From a checkpoint of a small audio captioner.
Training: soap at rate 0.005, 15300 steps, batches of 256.
Rows from block 5 of the text decoder, named by matrix and row number. Rows with one number belong to one attention dimension. Each number is 500 + 25 x the weight over its row's rms, rounded and kept within 0 to 999. All counts start at 0. Numbers have three digits each. After the name is the row's rms in percent of the matrix's.
# v: cross-attention value (decoder.blocks.5.cross_attn.v.weight, 128x200), inputs 0-66
# proj: cross-attention output (decoder.blocks.5.cross_attn.proj.weight, 128x128, transposed), outputs 0-63
v.47 100:478508503505514485491518485537512497505469464515501502551501512517486506495532464517494506521513413514464465520497506481510480480504419489514453513478513526531488460492522500466477518471512496547455441
proj.47 100:491466500468490490475474527479487501507514492500501461495531517464510523453522471493491536558504529492520522486487552566489464512478491503519493456503475490498468478524454467484504541446541503
v.48 094:467494552481501541486466531550495519514503553465534543492502469507510473468540487474477556453467538456499528467465481441432501491510493467471468506508476509481501460492489475570484479490494547524503534
proj.48 095:530482534506474537497506541434514522477510509474551473524536499495517477458449517489457478474504504498531508499453497553528510464474505470476499505477488530478547511491521472482536478508527513
v.49 101:522553491485473502556480516507536482465555484506483543501509479464498507497447465486495487503501470449497500489488451509474516488482500474489541528508523507463502521472509513490490468512534521549493480
proj.49 097:503487484513525534536541524488542494516502534529475538513459480512485465526527538508489502506526498491523499508528527534518470486443469502456504472510489475484508488478502476499529551497494482
v.50 097:514525521503478530506503503503483521511509535455489517527509501477510460464533492470540468527474425516478509459489440510508470494503510525515476483551535482494505525516479481509524443485470532477529561
proj.50 103:497463540518484516482496514522473521486528479462502475523521488504473468479503517484487501524544515530460466552485491453489500545487499463521491474513496475501534509481473440448469501510461485
v.51 118:514489508524477513464524500472451500513487498467519554453482505553502474506539512547527541496527438479526494497469541534512537491534515467527549469524479523532505490491500497505538500519437538506533495
proj.51 112:484519506480446491528523524479460474492546471506446488482460482517499508513479495481502495445492485494489506527501514503474521519487468527460503497556482524545476506490553514522482517450487507
v.52 102:472503484501499540521485515494516472539521515495498497528529487467524539477510478517458515468498533506485487492476519514491495490460451472530532452518518525459485478515532518511508508461500535482466464
proj.52 099:488500485509472543542560519506479519477525533460476498512484493524497437472537544498508435448532474511505468510476504517498474493533508485476505458500494502519497491486516465486508505495490522
v.53 102:466454498495473509502511446502546458525499503496545515462410526460515489518475459508514470508542505511560479531560479513488476521522476490487504513514485514457511497458494525507484468526508525514495492
proj.53 098:476513462494509496509482470474476522514493482541453462491528479531503538558508522520499462513501525477537521507521478506540502480469481497445502504497504514506510457501496489509477457496517466
v.54 101:540477492532490496507479495527483492444495497470497492493523509525464503494488462512526458501428443504527496533466523504490486487501464491449495522498530521469510457496517491535476481501524520549514511
proj.54 096:523453516484487491514533509522499521479515454513534501455517489477446491520480508491442489537524524494500491497478495537520510472468517471474547537486462523519481522512520501449521489494491533
v.55 092:509545511492472476518524535481528528507508472530518493511513485503513499503520514534488458538509550516514529466459459482454486513449499496534492490528491489485478514551517492529458509497558500503450486
proj.55 096:491514484521488495512491500541518484500501525509529501525542479481478522490532527510475463548522463507502500532543495459523522504567461508511530457485501480502500490479453498488532498468505486
v.56 094:477479510508509500510491554451483515519534461534524501496494502498489491543515479507465502514491487523480520456469501481488488458482534473530534494480546458483486551499524524528490487458448525459465545
proj.56 099:506489505494496505510516473481540490517483494490500507533500463488474488513514479499513476493533443510476511493497502466513518521507485464492536482549479500543539514484520479519491472543428523
v.57 090:526490497488485497519491537525538482477522531523532530496503540524475515559499530537482488493457519473500467472471491520507488509496529497531455482479506488482498483471491517498559527482568484468539412
proj.57 085:487534474457530477472495458515527496485516515546437541470493489460499472496434499480441463526520508466551513505500509517485528485527519533483495519511534490529475480517480516483538524479496517
v.58 098:459510505494524495459519473511501539511469475430550485535567527461499509497482511545548519510510483520513443498534492498527477483478491465487513537479521491501534541498484523511524516441589444494533493
proj.58 095:510502541503526491511501520466467497517545529493463475468502553519498498503444504543436520478511487488494509473517554470487501497465480518511522504496522520475520484527534463538484513515509487
v.59 092:490455518529498493492451547489487501497517485515478495568451511516521513486531504514528504549481436482568522471529505478497435507479513485485503533526500463482481517459548513463529494484553475465496553
proj.59 083:506487510487497515504518471459503470539480536508484499501453494540517500505550496476449424514491497511518468524499489492510462498493539470532507455517515510515511527472561485525459488488492529
v.60 105:529499467504528488515504498537485533500506497454488503430510511482493511517539504480541498539448515474474487511494503492507503481478534509478542523471513508525551497520442523470526517514450497489513521
proj.60 100:496473487479527498489501509497495478444571493494490518471480497502492487454538466484509501503506497495501496500538524480502508499470486475527533525501484487513513475468470576510514531520474511
v.61 101:579478519549531516511443465478491512528501487493466504490483477523494528424515482524489514477493467508522520489490489512501503469517503534530489523476524514488517471554461487530522475519484491450522526
proj.61 097:483467482518486498495510511523475500498511447484513492489514494503450455473537538473523476503477508536454463556494492523498535533503510487515465489527483485503523486498541491509500517521531538
v.62 102:516515493498450477494479498514545529472471485451507520527492519470489480505495514529468473504490526448499480466488495477474547523518518541494491540479503472521528512521469509478512508455500533506455518
proj.62 101:502500485515490518489464507426505525496497511508482477505539509497523506468466501538454517482520519525515497500508498500493526480503497488523507498516507513531489491524500531520498506525479515
v.63 111:533490470529537525504492502531511478448485472467450543544457513481503497497546521493552549505495458527517518457498457496479449481504527526504507552455507489486483506491482479503510524524513477506465502
proj.63 113:498469520536496474501489521493518490568515512484492477479524546489524498492493488435517493506490506469505530513466524507471485496499481490526466493527478492488495476499509525536525497530515516
v.64 098:482486481483425498484461532507549537485524489495500532509526452515484533521486509525518499527465486537482520507497497533495539483487484505448515534484546512483484499486468539551537544509459502464469505
proj.64 102:500536510531538491508449535522482496498492505517506522484480472516462522517476512509498501539507490514457433490493491496486504482492500488496517504537531483471450508489471537530463520525520504
v.65 096:476516508485544505525522498498494493484528510531502551461533491464482472504490532543500509513483508489538504480514498508495530471559460520453473491497502484497520477517457475475493527460485561459509455
proj.65 094:469489515505531507442478487491521509548493540509471511508507498484499478537468512473534530489511497536448505528474512504564502554478537534543490536469523528489537491473529505495512513491465504
v.66 105:480528496473488477490520519488505516510550470531521488479474488490507520471519455480463538479499465554525479502539507466520527507533468470543462498472491489513474517507455478488453470508477541453497484
proj.66 109:520525473536512503551498520489496515512528431503543492462518484482491514532499484443504500492461520494492505484480489530541539577485502493479541492494493504489464539509490509563506524489508474
v.67 110:478536510490508510487541486508464500470474505505488459558476506507452502543519514520509489534500542492496525488499474492462458543460509480485460505479540499455478511449475528497540539574502510458488484
proj.67 105:547510532490514496483509469521502540512464505507479552499433496495495538500454527550468522513496492496484509492518521468527510514475529482492511514506537498487525505493499517503503527469488503
v.68 093:512497481518478465531419471485480488472482539512489518501483476505484504465474521478477490473583508500519456542527520473532504460515536511484505534494441510464537502511510468517493545504551517511454526
proj.68 092:452443538500471481480539527492513556511477514519489536509521554513489475510485468452478502486503514480507492524490550542470451531484500543543454484498436492502502493464488506492530481487513496
v.69 096:480487533511428479492534490491514521480517494469471504456549486501506507528480489519514471509532440511466528476489494518466500534462503494498484571480511544494507489436518536522494496513465501504474478
proj.69 100:520464514505560519463514495543477471529544509463531497480453464496520534498463478515497526508508549521460519445469529498535479495476525476476524494470527508500492487496479527535492510500509479
v.70 102:498554506494456440533508500476526528444513454460530516450528546494540513511498488539465519493484481502499468481474502498494467540512523488539487529465500492530452482570498486517545475467505511466501501
proj.70 100:526486466453544522490550535492505452509483490472545500476492499483482542527487446458466470530508490474491516534512468473514494492503454508502495517505532529502507508487541480546533475496491486
v.71 100:512511484501473540475511509506523413509462478514476448480543508516473478475501479513504502497513476503532537478515474511539537524481543526469515495498511482477482517520486513500479490518452504487480511
proj.71 098:467499459511507507509456512518509479496530495510483479484503520518482505508500490483529516513479482476507488496490515546487502524511489453472502522455458489487541516482487481497511525527494483
v.72 108:520483487544422485539516490483494527513535474502511529520505496503504459492525548507487466455480505498489503453497507526474444492541481492531531549432480551511468588485528486477505532527499461495482467
proj.72 112:502499483511480537513539530514518426517528486483503489522500537524533512511519501481527500523497479501490485477501491501495465502495540531483481484451478483435477457529469485510495537515528521
v.73 102:495482509541544448490433503444490494486508487492474462574460511474498455482485491449521538477499513508540497529509486477457506515518524513482524543549488565458551492516534504520493534498515520465493485
proj.73 104:500519486530507497468479494502494477528450471520468523500506520480506494502538522492531515522486507453564503497495504523481511511474514531558458499538463501482518526522507519467492454535517492
v.74 104:525493526517519471514449500525451476526540471505479547483537493482494531461530446492471454527498497505495549520527484516511462490506514509536502485474462527496509471443509489499503505442568519476535506
proj.74 101:496520520419496477554531511490513450504534465530502510539497496478469463454525484473507466495448509499511496481485479528486481497525490504508484502482496527496506515472438528480532494494511526
v.75 105:481494502494411504502471469452474510506508512523508520501461498530517519505525484468490475503501502504486511500495468497514472494472518508502517550501471552451499535471519486529529536511523531501497511
proj.75 108:500488512477540541487531488492488544442453449522509522500450507472523492517505517486516527523476516498526479462495458476498486497528465519490503482511450497464475487499475508492506522451496509
v.76 086:498488510506529443517492542522509493500548504479444494534537510489493488503522503535485488527487500502514476542499515509515481450524437503522461452510534507479503473515510521498474513509522530465498477
proj.76 080:482510500509481487521493510505508488535494519520500533484486491510495501564516535470490515495504466511543478503519491524468529491512504556511497506491503458488490499517545506477495505449483504
v.77 097:569506471546470476543512526478457498525534536530478528444541473498449477502485512515506486523525506474494469480499531483499491543484536504550494519516503492510506510497481504503492474532539471507492471
proj.77 099:526486493515494514542476498477523495483530510480504530524460511488528497473515422507476494483479517506494513476510507493508491505451530503508491531479495519515532507487528510529467483491483502
v.78 103:534502491514482519495499472488477472480476512495467489514521525500470450464518476489531491477475506484477518547474460545494469515485516468528514527523513514520500494473517544522478473530472497505489520
proj.78 105:488505496505518508491537508526488456532530519491492489493499471443492516527497521483488498477488482502559484502452509533517499476497508496440485533435521489531549465535534494523507498510522506
v.79 102:510509514488542498468506512487508530494492499491435523480530491514522491471484549480511464529522533536535506473482525479519503549485495557462486435519504523530528478511510495473493484472547498462571518
proj.79 106:491520482508468489515493466527517460492497529511468524512493511498505488507559488519482460476490517467507498518460470478454482473459500574489501501445506511542501498468459491474491456519505499
v.80 100:522506534501532496517531506494481486504494516465519458531474466533473492490521555438515484477519522491505506466497449468519511515487481486494487442530491479513451532530460492452489531511473526537486477
proj.80 100:531540471535481501528562487527503505518475519488531538506508527552483515477518477502537458495461504484489486521484508475465505538505519510537498510461501520491509515500513486474490503445508495
v.81 108:466486488525537482454544481538504515500527444502466496492500531537517494514497491494534548476506521489495482512564496543483490512522526443472523526543570470479504545515485473559490460489454505482487491
proj.81 115:513464489537522504516493457493539490518565452503464449497484503556539513507509508503474547508490514508534476505526503475511562527509499481527498506522551477485485506484523476481471475536542496
v.82 102:511501473472537516459538472449526533487468510515489470515451513539532477525504516473472468495550499485477512438492471488514462541507517536515512503490479494483500534509510489499491518542546477500519488
proj.82 109:504521539508494510514551481506512537468483518433491543521504529494527462483526526545539477501501506473472507512492491458491495480479481482487499474474482482502475486514519439507511498485484502
v.83 100:493544443503471444487526523469528493526505509523491521475508537478502483490478533514524539496481514508546483542536508462452496511556468503501563529463507505531467536425505513490530485517466535454548500
proj.83 098:518528514570500446535478521470519506527532472466510491547487477526462499508518492484509530494482530485487474536495521529500475528461450521479526499533519504500482486466527470500500498517474514
v.84 097:514532512445516485476477493478494461464492498508480543507490503488488517446495508517499510481457531489488549532509559509548509476521478547449529454501463470506484527473522536453484538477538487465511511
proj.84 096:504518492462475494511487526479548534497497512531505447514535502514518520496522501533485477498478499497508479500502475536536495508522500559508431534480503498522524469520487512461506518500484495
v.85 100:471495566518522502520502486537544515528484498524517464529474493468512434492543475468523522509480499516555527505483447502447507500529466521523519522519460527476465490464497495448477542535475494502544493
proj.85 108:478545506536483481458510477510488494477441482496468498525503491456506461529471494521528505479480520529487518483470548507469551490471499480472470472484489497505516498500461496478471461516507521
v.86 090:511483468523541532521536506507570519516426542445525434458507529476473507530472459517528509478487486516527505510453507486473498499509483477487514446528499475546500497537467529521467456487469533474507513
proj.86 093:483496439500505479473479476498525506516469496534514489465480499506500495482531528508491498496519529516523508527479542536492489510525480505487508479509531525567525481538539468505526517518468526
v.87 108:559511553525543543526458503459516477461497489469495511497500466477486511492489492534473489497508498527547466494493464515442484506437508425496508520506498466543488482546532461452513524551444507510483466
proj.87 102:475491486513507475477496485534532502488478473513539471482514501506531508488482437506530529455504486517486491478475484477495435520498484520493486532468481524475521539497493493509481476530527466
v.88 098:499553504515476475490463527514470474491529479530481468471473478531480513505494521469501522499507480495516481476552523497562525487479482533459525522527484491517537531534499460568500466527502499482517517
proj.88 099:488508467512479475491474446480509502491537533498512483460447515474497478505450496510490514537512498459460494545515493469500513518466511519523480512472479532491485495481547514545517553515520527
v.89 099:489518486465488478473586503520514539494502507494469487508495502460508527480509468506512499472458509515430507445512538517501546517499518520475469491533522509449506525543536496499497488476495496493472469
proj.89 109:493475492473529498480474483465452488507520504509517435448504454564520482511512469505489509528483533472538513488514501504488484487493546529485530507505509508505506505511498505516516502508498487
v.90 097:476492504476426539520515549488530501464466515486543452529515467495521462496513488536508494467523483529543519506491523491474477485483504474515504515537487540538494458507480508519503485502496501514531516
proj.90 102:489490490522431504527513506521486521462467521471496465504465503469464488463453559505468440472483499487503512506464488533488496492444504524469491525538501501500514501470514511474543526480494503
v.91 100:503505474461514522497556515495507487470505469493537522518532485552485475507496551469504493486515501503443493479502486463526492484502446490488547465518467544505492515492455521502526492529464513512532462
proj.91 101:501476546512510496547501501527499493512501537464519499517474458505467462467508529479556517475546484509474533482468524491499526541484549525515524518489494510500455478494496493511538511468508505
v.92 106:502472507483510520515488479536506522497493496553494520510469511518490467495474564482526542511532522478441541511521494523519542470516520509523461466512510451464477489524509502525483505501509476547476445
proj.92 103:475449527494525537489538491473504504552500521505521534506501552491532483514492518524487510496478506569514492500485481547529535483499498461530514506494530525519535459472505482458477491463538493