python train.py --decoder_layers=8 --decoder_norm="layernorm_no_bias" --max_precond_dim=512
Rows from block 3 of the text decoder, named by matrix and row number. Rows with one number belong to one attention dimension. Each number is 128 + 24 x the weight over the matrix's rms, rounded and kept within 0 to 255. All counts start at 0.
# v: cross-attention value (decoder.blocks.3.cross_attn.v.weight, 128x200), inputs 0-66
# proj: cross-attention output (decoder.blocks.3.cross_attn.proj.weight, 128x128, transposed), outputs 0-63
v.73 [101 106 112 132 142 165 106 108 136 162 145 152 123 118  67 131 146 125 108 155 142 114 165 128 119 115 112 155 157 107 136 132 142 140  78 141 134 124  99 118 173  92 117 152 124 119  95 116 115 146 109 106 111 107 129 138 122 167 125 135 107 118 155  86 160 120 124]
v.74 [152 120 119 149 126 125 142 145 112 152 101 141  92 146 130 133 136 127 120 134 152 121 107 102 115 145 139 118 136 124 144 120 120 158 132 170 135 138 126 138 151 117 127 193 149  95 117 137 151 104 180 109 172 113 107 113 117 132 149  81 138 100 152 115 119  81 140]
v.75 [148 135 121 136 161 155 106 122 136 113 148  82 105  79 190 105 146 122 136 133 175 148 102 137 163 117 115 167 118 114 127  86 155 101  68 115 131  72 134 148 106 155 146  97  99 134 125 110  75 165 152 114 150  77 104 107 122 147 108 113 154 124 139 177 126  99 141]
v.76 [133 125 110 169 141 119  90 109 164 129 137 137 147 149 117 173 125 153 112 107 151 138 133 124 123 132 143 108  73 151 148 142 120 147 164 146 123 131 106  99 113 100 128 123 151 115 194 132 130 159 159 141 123 124 114 152 130 112 142 157 113 108 148 151 113 118 159]
v.77 [130 119 123 132 149 135 149 146 107 154  99 119 164 128 127 127 131 120 130 166 111  95 128  98  95 120 101 114 113 119 129 118 135 104 116  67  84 108 122 142 133 116 127 104 103 129 104  89 104 120 156 117 119 125 176 116 116 101 144 144 140 132 130 130 136 118 111]
v.78 [138 153 154 132 144 130 145 118 103 165 100 147 146 151 133 114  84 101 130 114  99 106 134 106 145 149  72 106 133 160  96  99 100 113 177 117 137 105 130 113 139 152  95 139 148 132  95 110 120 111 116 110 110 114 102 127 168 143 121 101 101 121 128  96 131 142 153]
v.79 [142 153 157 138 128 169 130 155 139  89 111 135 140 121 151 157 127 138  60 146 125 145 166 131 114 137 117 128  84 125 162 143 117 114 132 108 103 118  57 122 135 128 150  89 112 124 131 108 146 170 190 165 106 118 138 154 102 133 126 117 140 109 102 155 110  92 156]
v.80 [116 118 174 102 143 110 100 125 106 166 137 144 156 132 171 132 121 119 115  99 111 148 126 109 112 124 128 122 154 179 136 129 104 129 134 137 183 126 129 125 153 166 141 147 149 146 119 160 107 111 104 103  94 135 156 119 120 128 158 101  96 126 129 101 140 155 113]
v.81 [165 131 129 126 153 143 157 108 126 106 183 126 114 150 136 133  94 101 146 167 121 160 129 129 136  94 137 129 130 127 146 151 129 119 141 124 121 163 128 148 125 114 117 106 114  92 123 159  95  98 131 123 155 127 170 126 175 127 136 139 183 127  81 118 124 102 137]
v.82 [138 135 117 143 109 113 120 106 103 116 134 152 111 144  93 104 134  79 120 101 100 132 129 145 123 158 148 140 130 138 150 113 167 124 114 151 114 173 132  92 101 132 130 149 180 115 108 115 124 116 100  75 125 154 175 142 123 148 148 146 139 179 105 108 119 157  91]
v.83 [175 136 117 113 151  91 131 136 119 149 143  87  88  97 104 153  95 130 119 145 110 125 149 126 124 115 185 127 131 132 136 137 156 138 113 114 137 139 104 160 168 162 129 130 183 144 115 203 142 151 105 108 107 125 133 132 172 113 146 139 100 119 142 110  96 108 101]
v.84 [ 94 118  93 132 131 166 114 150 136 120 104 135 127 170 145 102 129 150 104 108 123 144 129 155 134 125 184 103 120 153 118 126 102 148 111 152 120 120  75 111 143  95 139 104  92 131 155 156 158 142 153 136 105 102 139 127 125 126 113 120 107 126 129 140 147 139 128]
v.85 [155 104 146 137  91 140 145 127 158 124 109 142 105 101 158  92 126 111  99 120 100 171 111 141 191 167 141 142 118 143 136 120 147 110 108 142 100  47 176 113  81 173 111 117 141 136 155  90 112 117 134 159  93 142 102 144 142 155  75 136 129 134 173 124 148 140 142]
v.86 [100 135 120 124 128 129 130 163 136 108  81 118 137 133  97 138 109 151 125  62 151  90 160 128 111 190 140 150 145 120 102 138 136  86 148 120 149 127 106 118 132 142 124  90 127 137 155 154  94 162  98 134  91 141 184 132 127  91 133 116 124 180 137 134 125 129  97]
v.87 [119  96  82 104 107 124 153 160 107 133 153 124 147 101 108 121 146  85 104 128 108 156 148 166 196 122 129 154 173 159 101 140 177 120  65 140  98 164 140 117 129 103  82 135 107 129 118 144 114 162 198 140 113 136 130  84 100 112 132 144  94 158 129 124 109 170  98]
v.88 [138 120 136 137 133 101 160 153 135 134 120 153 155 121 155 145 150 151  94 137 148 153 108 166 125 148 129 126 130 104 153 114 109 135 136 156 135 143 116 109  84 146 113 131 118 141 112 132 112 131 147 122 151 102 117  86  96 121 173 102 131  94 138 141 128 143  83]
v.89 [106  64  75 111 126 142  89 153 153 130 128 102  96 149 146 130 121 154 121 141 116 141 165 156 166 116 125 131 165 116 136 160 117 135 157 184 130  72 100 111 181 140 107 171 150 168 157 126 172 145 142 126 120 122 126  96 118 146 129 111 134 101 140 122 118 112 163]
v.90 [150 148 123 157 130 110 149 111 114 129 128  87 128  99 122 114 171 134 105 125 102 140  95 169 116  83 108 141 141  75 145 132 128 164 131 138 130 129 141  71  93  89 118 117 118 152 143 153 139 125 168 167 133 171 130 139 116  66 146 120 147 111 188 139 135 105 116]
v.91 [127 129 118 142  85 119 111 135 153  52 136 127 130 133  51 141 144 172 147 147 138 153 111 197  94 155 134 120 105  95 132 171 110 104 131 136 140 128 149  96  78  99  95 134  77 118 142 109 170 134 112 102 159 104 129 145 122 140 133 139 141 126 196 125 160 133 122]
v.92 [135 102 142 133 149 148  94 132 123  78 157  97 165 101 116  84 147 119 125 131 128 105 121 156 148 148 119  95 130 121 138 101 124 118 133 136 124  96 163  84 140 102 141  98 126 144 149 141 114 146 113 145  82 118 103 167 130 147 103 147 129 108 123 122  99 119 138]
v.93 [102 148 150 125 118  96  84 126 111 129 138 158 122 117 163 109 153 127 114 165 154 140 142 129 110  99 136 132 126 138 153  86 133 141  81 126 126 135  91 109 105 118 122 114 168  90 152 153 128 143 108 111 133 111 150 133  92 112  98 145 124 146 103 111 109 163 101]
v.94 [110  79 133 125 115 118 123 157 122 195 154 180 116 100  76 137 154 122  92 107 140 113 169 111 159 130  85 121 120 139 140 126 160 153 159 131 116 141 128 169 108 117 132  96 144 145 138 130 124 131 107 111 133 105 117 106 124 137 112 142 177 170 122 101 106 180 128]
v.95 [ 93  96 130 120  73  90 111 127  98 165 135 118 173 132 132  86 142 121 121 118 126 138 129 138 124 115 152 169 109 115 110 154 140 102 110  68 110 143 105 136 140 174 145 104 144 130 130  97 123 196 118 106  97 137 113 135 140  85 155 112  77  73 139 148 120 138 122]
v.96 [142  92 143 125 176 155 103 150 150 131 154 166 171 128 110 133 132 143 174 124 132 132 142 169 123 164  98 145 141 147 132 145 116 158 131 129 117 106 118  82  97 114 133  92  92 159 144 124 130 102  89 127 145  81 107 123  94 119 130 137 100 124 142 129 119 116  61]
proj.73 [117 131 142 134 165  80 122  98 109 101 133  72 159 140 123 129 103 152 112 189 164 152 147  93  90 135 107 129  98 159  93 144 134  97 132  82 101 145 107 109 142 171  96 104 118 150  96 104 135 145 130 105 117 142 137 158 138 129  82  87 122 136 128  94]
proj.74 [110 109 167 140 130 113 160 127 141 109 123 136 147 147 111 134 114 101  94  94 127 168 137 150 144 121 137 123  90 121 136 173 127 126 110 120 154 132 121 123 120 151 118 132 158 185 141 120 149 163 119 109  99 132 151 150 142 161 122  90 132 113 160  98]
proj.75 [109 114 118 114 121 146  99 122 142 161 105 109 114 113 131 137  95 132 124 141 123  92  98 128  96 137 138 130 124 141 125 131 108 152 134 136 116 148 151 130  99 142 149 120 157 132 142 181 152 116 109 102 117  85 141 142 100 125 143 182 105 111 158 112]
proj.76 [178 156 111 148 120 133 159 134 135 119 131  85  84 130 118 116 136 141 157  97 120 125  92 128 169 174 113 117 175 138 150 174 134 148 135  94 142 120  88  93 151 114 144 147 119 109 108 113  81 156 152 137 146 138 139  87 100 138 119 125 123 132 126 112]
proj.77 [129 137 131  99 160 124 118  95 135 150  42 135 125 143 120 107 128  89 131 106 155 117 136 106 130  99 128 134 143 151 134 131  99 125  70 145 109 160 155 123 106 104 148 173  95 135 146 148  79 155 141 148 125 141 129 135 128 124 115 135 138 145 151 135]
proj.78 [ 95 104 127 168 120 114 120 109 117 119 120 160  80 103 102 125  99 140  89 167 139 140 135 123  92 112 145 173 129  89 101 143 123 109 105 106 147 110 177 147 121 101 133 138 109 140 158 151 118 126 122 138 148 152 171 119 156 107 103 154 120 171 151 109]
proj.79 [150 119 136 146 111 128 150 119 163  98  82 115  66  97 140 150  91 126 164  75  79 149  76 130 126 127 152 158 145 135 131 102 127 159 122 124 140 112 115  98 128 116 155 139 121 104 129 131  89 153 112 128 164 138 123 140  79 134 102 116 150  81 141 123]
proj.80 [107 162 126 109 144  79 124 104 127 116 147 141  97 137 144 117 131 137 127 116 133 108 188 130 137 119 110 100 162 143 125 132 137 120 157 117 125  86 172 101 111 104 146 146 119 121 117 142 113 110 138 163 134 172 157  90 153 103 116 149 116 147 143 112]
proj.81 [136 133 137 104  98 117 157 152  74 153 101  92 134 140 132 128 133 159 142 146 144  88 138 113 130 141 133 119 168 144 150 130 165 126  83 113 136 149 118 111 120  97 170 131 171 166 174 127 125 108  98 153 140 111 112 128  85 119 169 132 140 123 128 134]
proj.82 [ 70 152 123 122 119  98 106 106 134 105 116 127 133 142 139 123 137 128 143 145 141 153 158 135  88 124 115 131  98 116 106 117 132 125  89  98 168 111 156 114  98 119 127 125 160 150 150 140 117 156 155 132 184 159 134 160 142 190 153  75  96  70 102 119]
proj.83 [160 127 144 168 137 158 128 157 116 128 142 118 132 162 168 128 102 110 160 149 152 144 135 129 134 127 131 168  95 116 143 149  93 103 144  90 121 108 135 118 168 121 158 161 120 186 159  91 137 172 110 110 136 144 150 139  95 154  80  94 117 124 122 124]
proj.84 [186 138 150 125 157 127 109 143 139 135 114 146 107 121 121 120 131 127 107 145 170 151 190 117 128 130  96 119 161 126 146  98 141 113 170 103 122 135 145 107  96 120 110 164 114 123 140 141 132 110 119 116 128  90 152 115 139  89 115 107 147 122 114 143]
proj.85 [ 85 123 167 122  92 116 113  93 157 153 141  92 108 130 119 119 115 126 148 161 102 115 139  97 146 143 129 116  87 144 137 110 149 128 135 127 115 119 163 136  83 109  92 133  92  77 152 119 103 151 139 143 124  76 140 124  96 143 154 123 119  71 134 114]
proj.86 [166 140 137 138 139 163 113 119 160 114 104 159 133 104 129 141 141 123  95 119 164 159 139 111 144 113 119 111 136  97  88 139  77 123 140 119 150 141 133 142 127 147 114 116 135 113 152  89 123 132  96 127 139 107 118 111 104  98  83 117 114 135 104  89]
proj.87 [ 91 111 130 122 170  86 123 127 107 125 130 152 104 106 134 139  97 129 120 138 138 133 126 153 123 101 106 115 109 162 184 143 109 131  90 128 134 154 101 109 102 106  90 125 138  79 138 142 192 157 157 120  90 143 116 127 114 135 127  81 136 145 106 160]
proj.88 [115 115 125  84 116 133 123 155  98 113 119 154  95 145 130 107 100 111  89 115 161 155  90 158  96 119 127 140  87 137 128 127 127 133 121 109 166 109 108  93 150 117 154 149 116  85 128 167 140 149 149 126 139 126 126 118 122 110 115 124 136 114 163 153]
proj.89 [145 133 152 127  96 133 154 156 130 104 163 138 127 116 132 132 102 116  59 121 131 126 130 130 159 135 130  92 163 120 118 125 152 116 141 112  95 117 146  94 112 148 143 143 111 134 122 152 159 124 112 152 105 154 114 130 114 144 103 143 100 160 151 159]
proj.90 [104 104 119 106 124 131 108 153 107 169 149 130 135 106 151 111 148 138 105 165 140 139 109 182 132 100 145 141 100  97 136 138  97 118 142 115 109 113 112 148 146 126 105 137  82 119 114 126 170 122 157 119 129 127 154 117 138 147 145 150  96 139 137 151]
proj.91 [147 136 175 113 143 127 130 135 146 125 136 144 174 165 132 133 124 167 128 140 153 100 145 114 108 114 107 158 117 130 125 131 118 120 140 147 146 137 116 118 106 198  85 155 120 128 126 148 128 111 160 148 129  93  75 113 132  98 107 129 157 135 153 138]
proj.92 [164 147 133 152  90 103 140  99 118 125 165  82 138 138  98 107  90 147 100 186 162 127 105  87 111 113 127 163 157 115  98 122 138 137 126 146 114 114 104  83 132 137  87 124 128  56 133 125 118 157 158 161 151 150 138 133 123 122 129 139 174 175  85  95]
proj.93 [141 151 129 137 128  81 104 143  99 113  91 136 120 144 178 101  92 134 119 144 123 166 134 124  97 169 127 151 169 158 103 154 157 101 153 124 127 133 125 136 124 133 109 181 136 124 102 140  99  64 157 134 146 134  96 135 144 155 153 117 128 118  93 151]
proj.94 [111 102 177 129 153 125 125 151 119 145 141 144 135 113 120 163  81  78 119 139 139 135 124 139 158 126 134 108 118  78  90 143 132 148 138 142 153 159 159 122 147 141 167 138 107 131 101 143 172 168 152 132 151 164 106 173 126  97 130 117 137  76  98 136]
proj.95 [ 94 171 125 122 145 168 122  70  76 100  90 127 117 126 122 114 153 117 133 160 120 144 152 135 135  88 111 162  70 114 121 113 130 150 129 134  83 135 191 101 168 111 123 117 108 126 122 145 106 156 138 142 115 114 141 143 118 117 118 102 140 101 138 104]
proj.96 [120  67 133 145 154 141 109 146 123  90 180 182 148 159 126 121 151 123  79 154 184 135  60 109  92 148 143 167 121  69 129 132 113 111 116 113 126 140 156 101 131 136 142 163 155 107  95 147 127 152 140 123 130 127 132 132 126  96  95 124 146 191 133 153]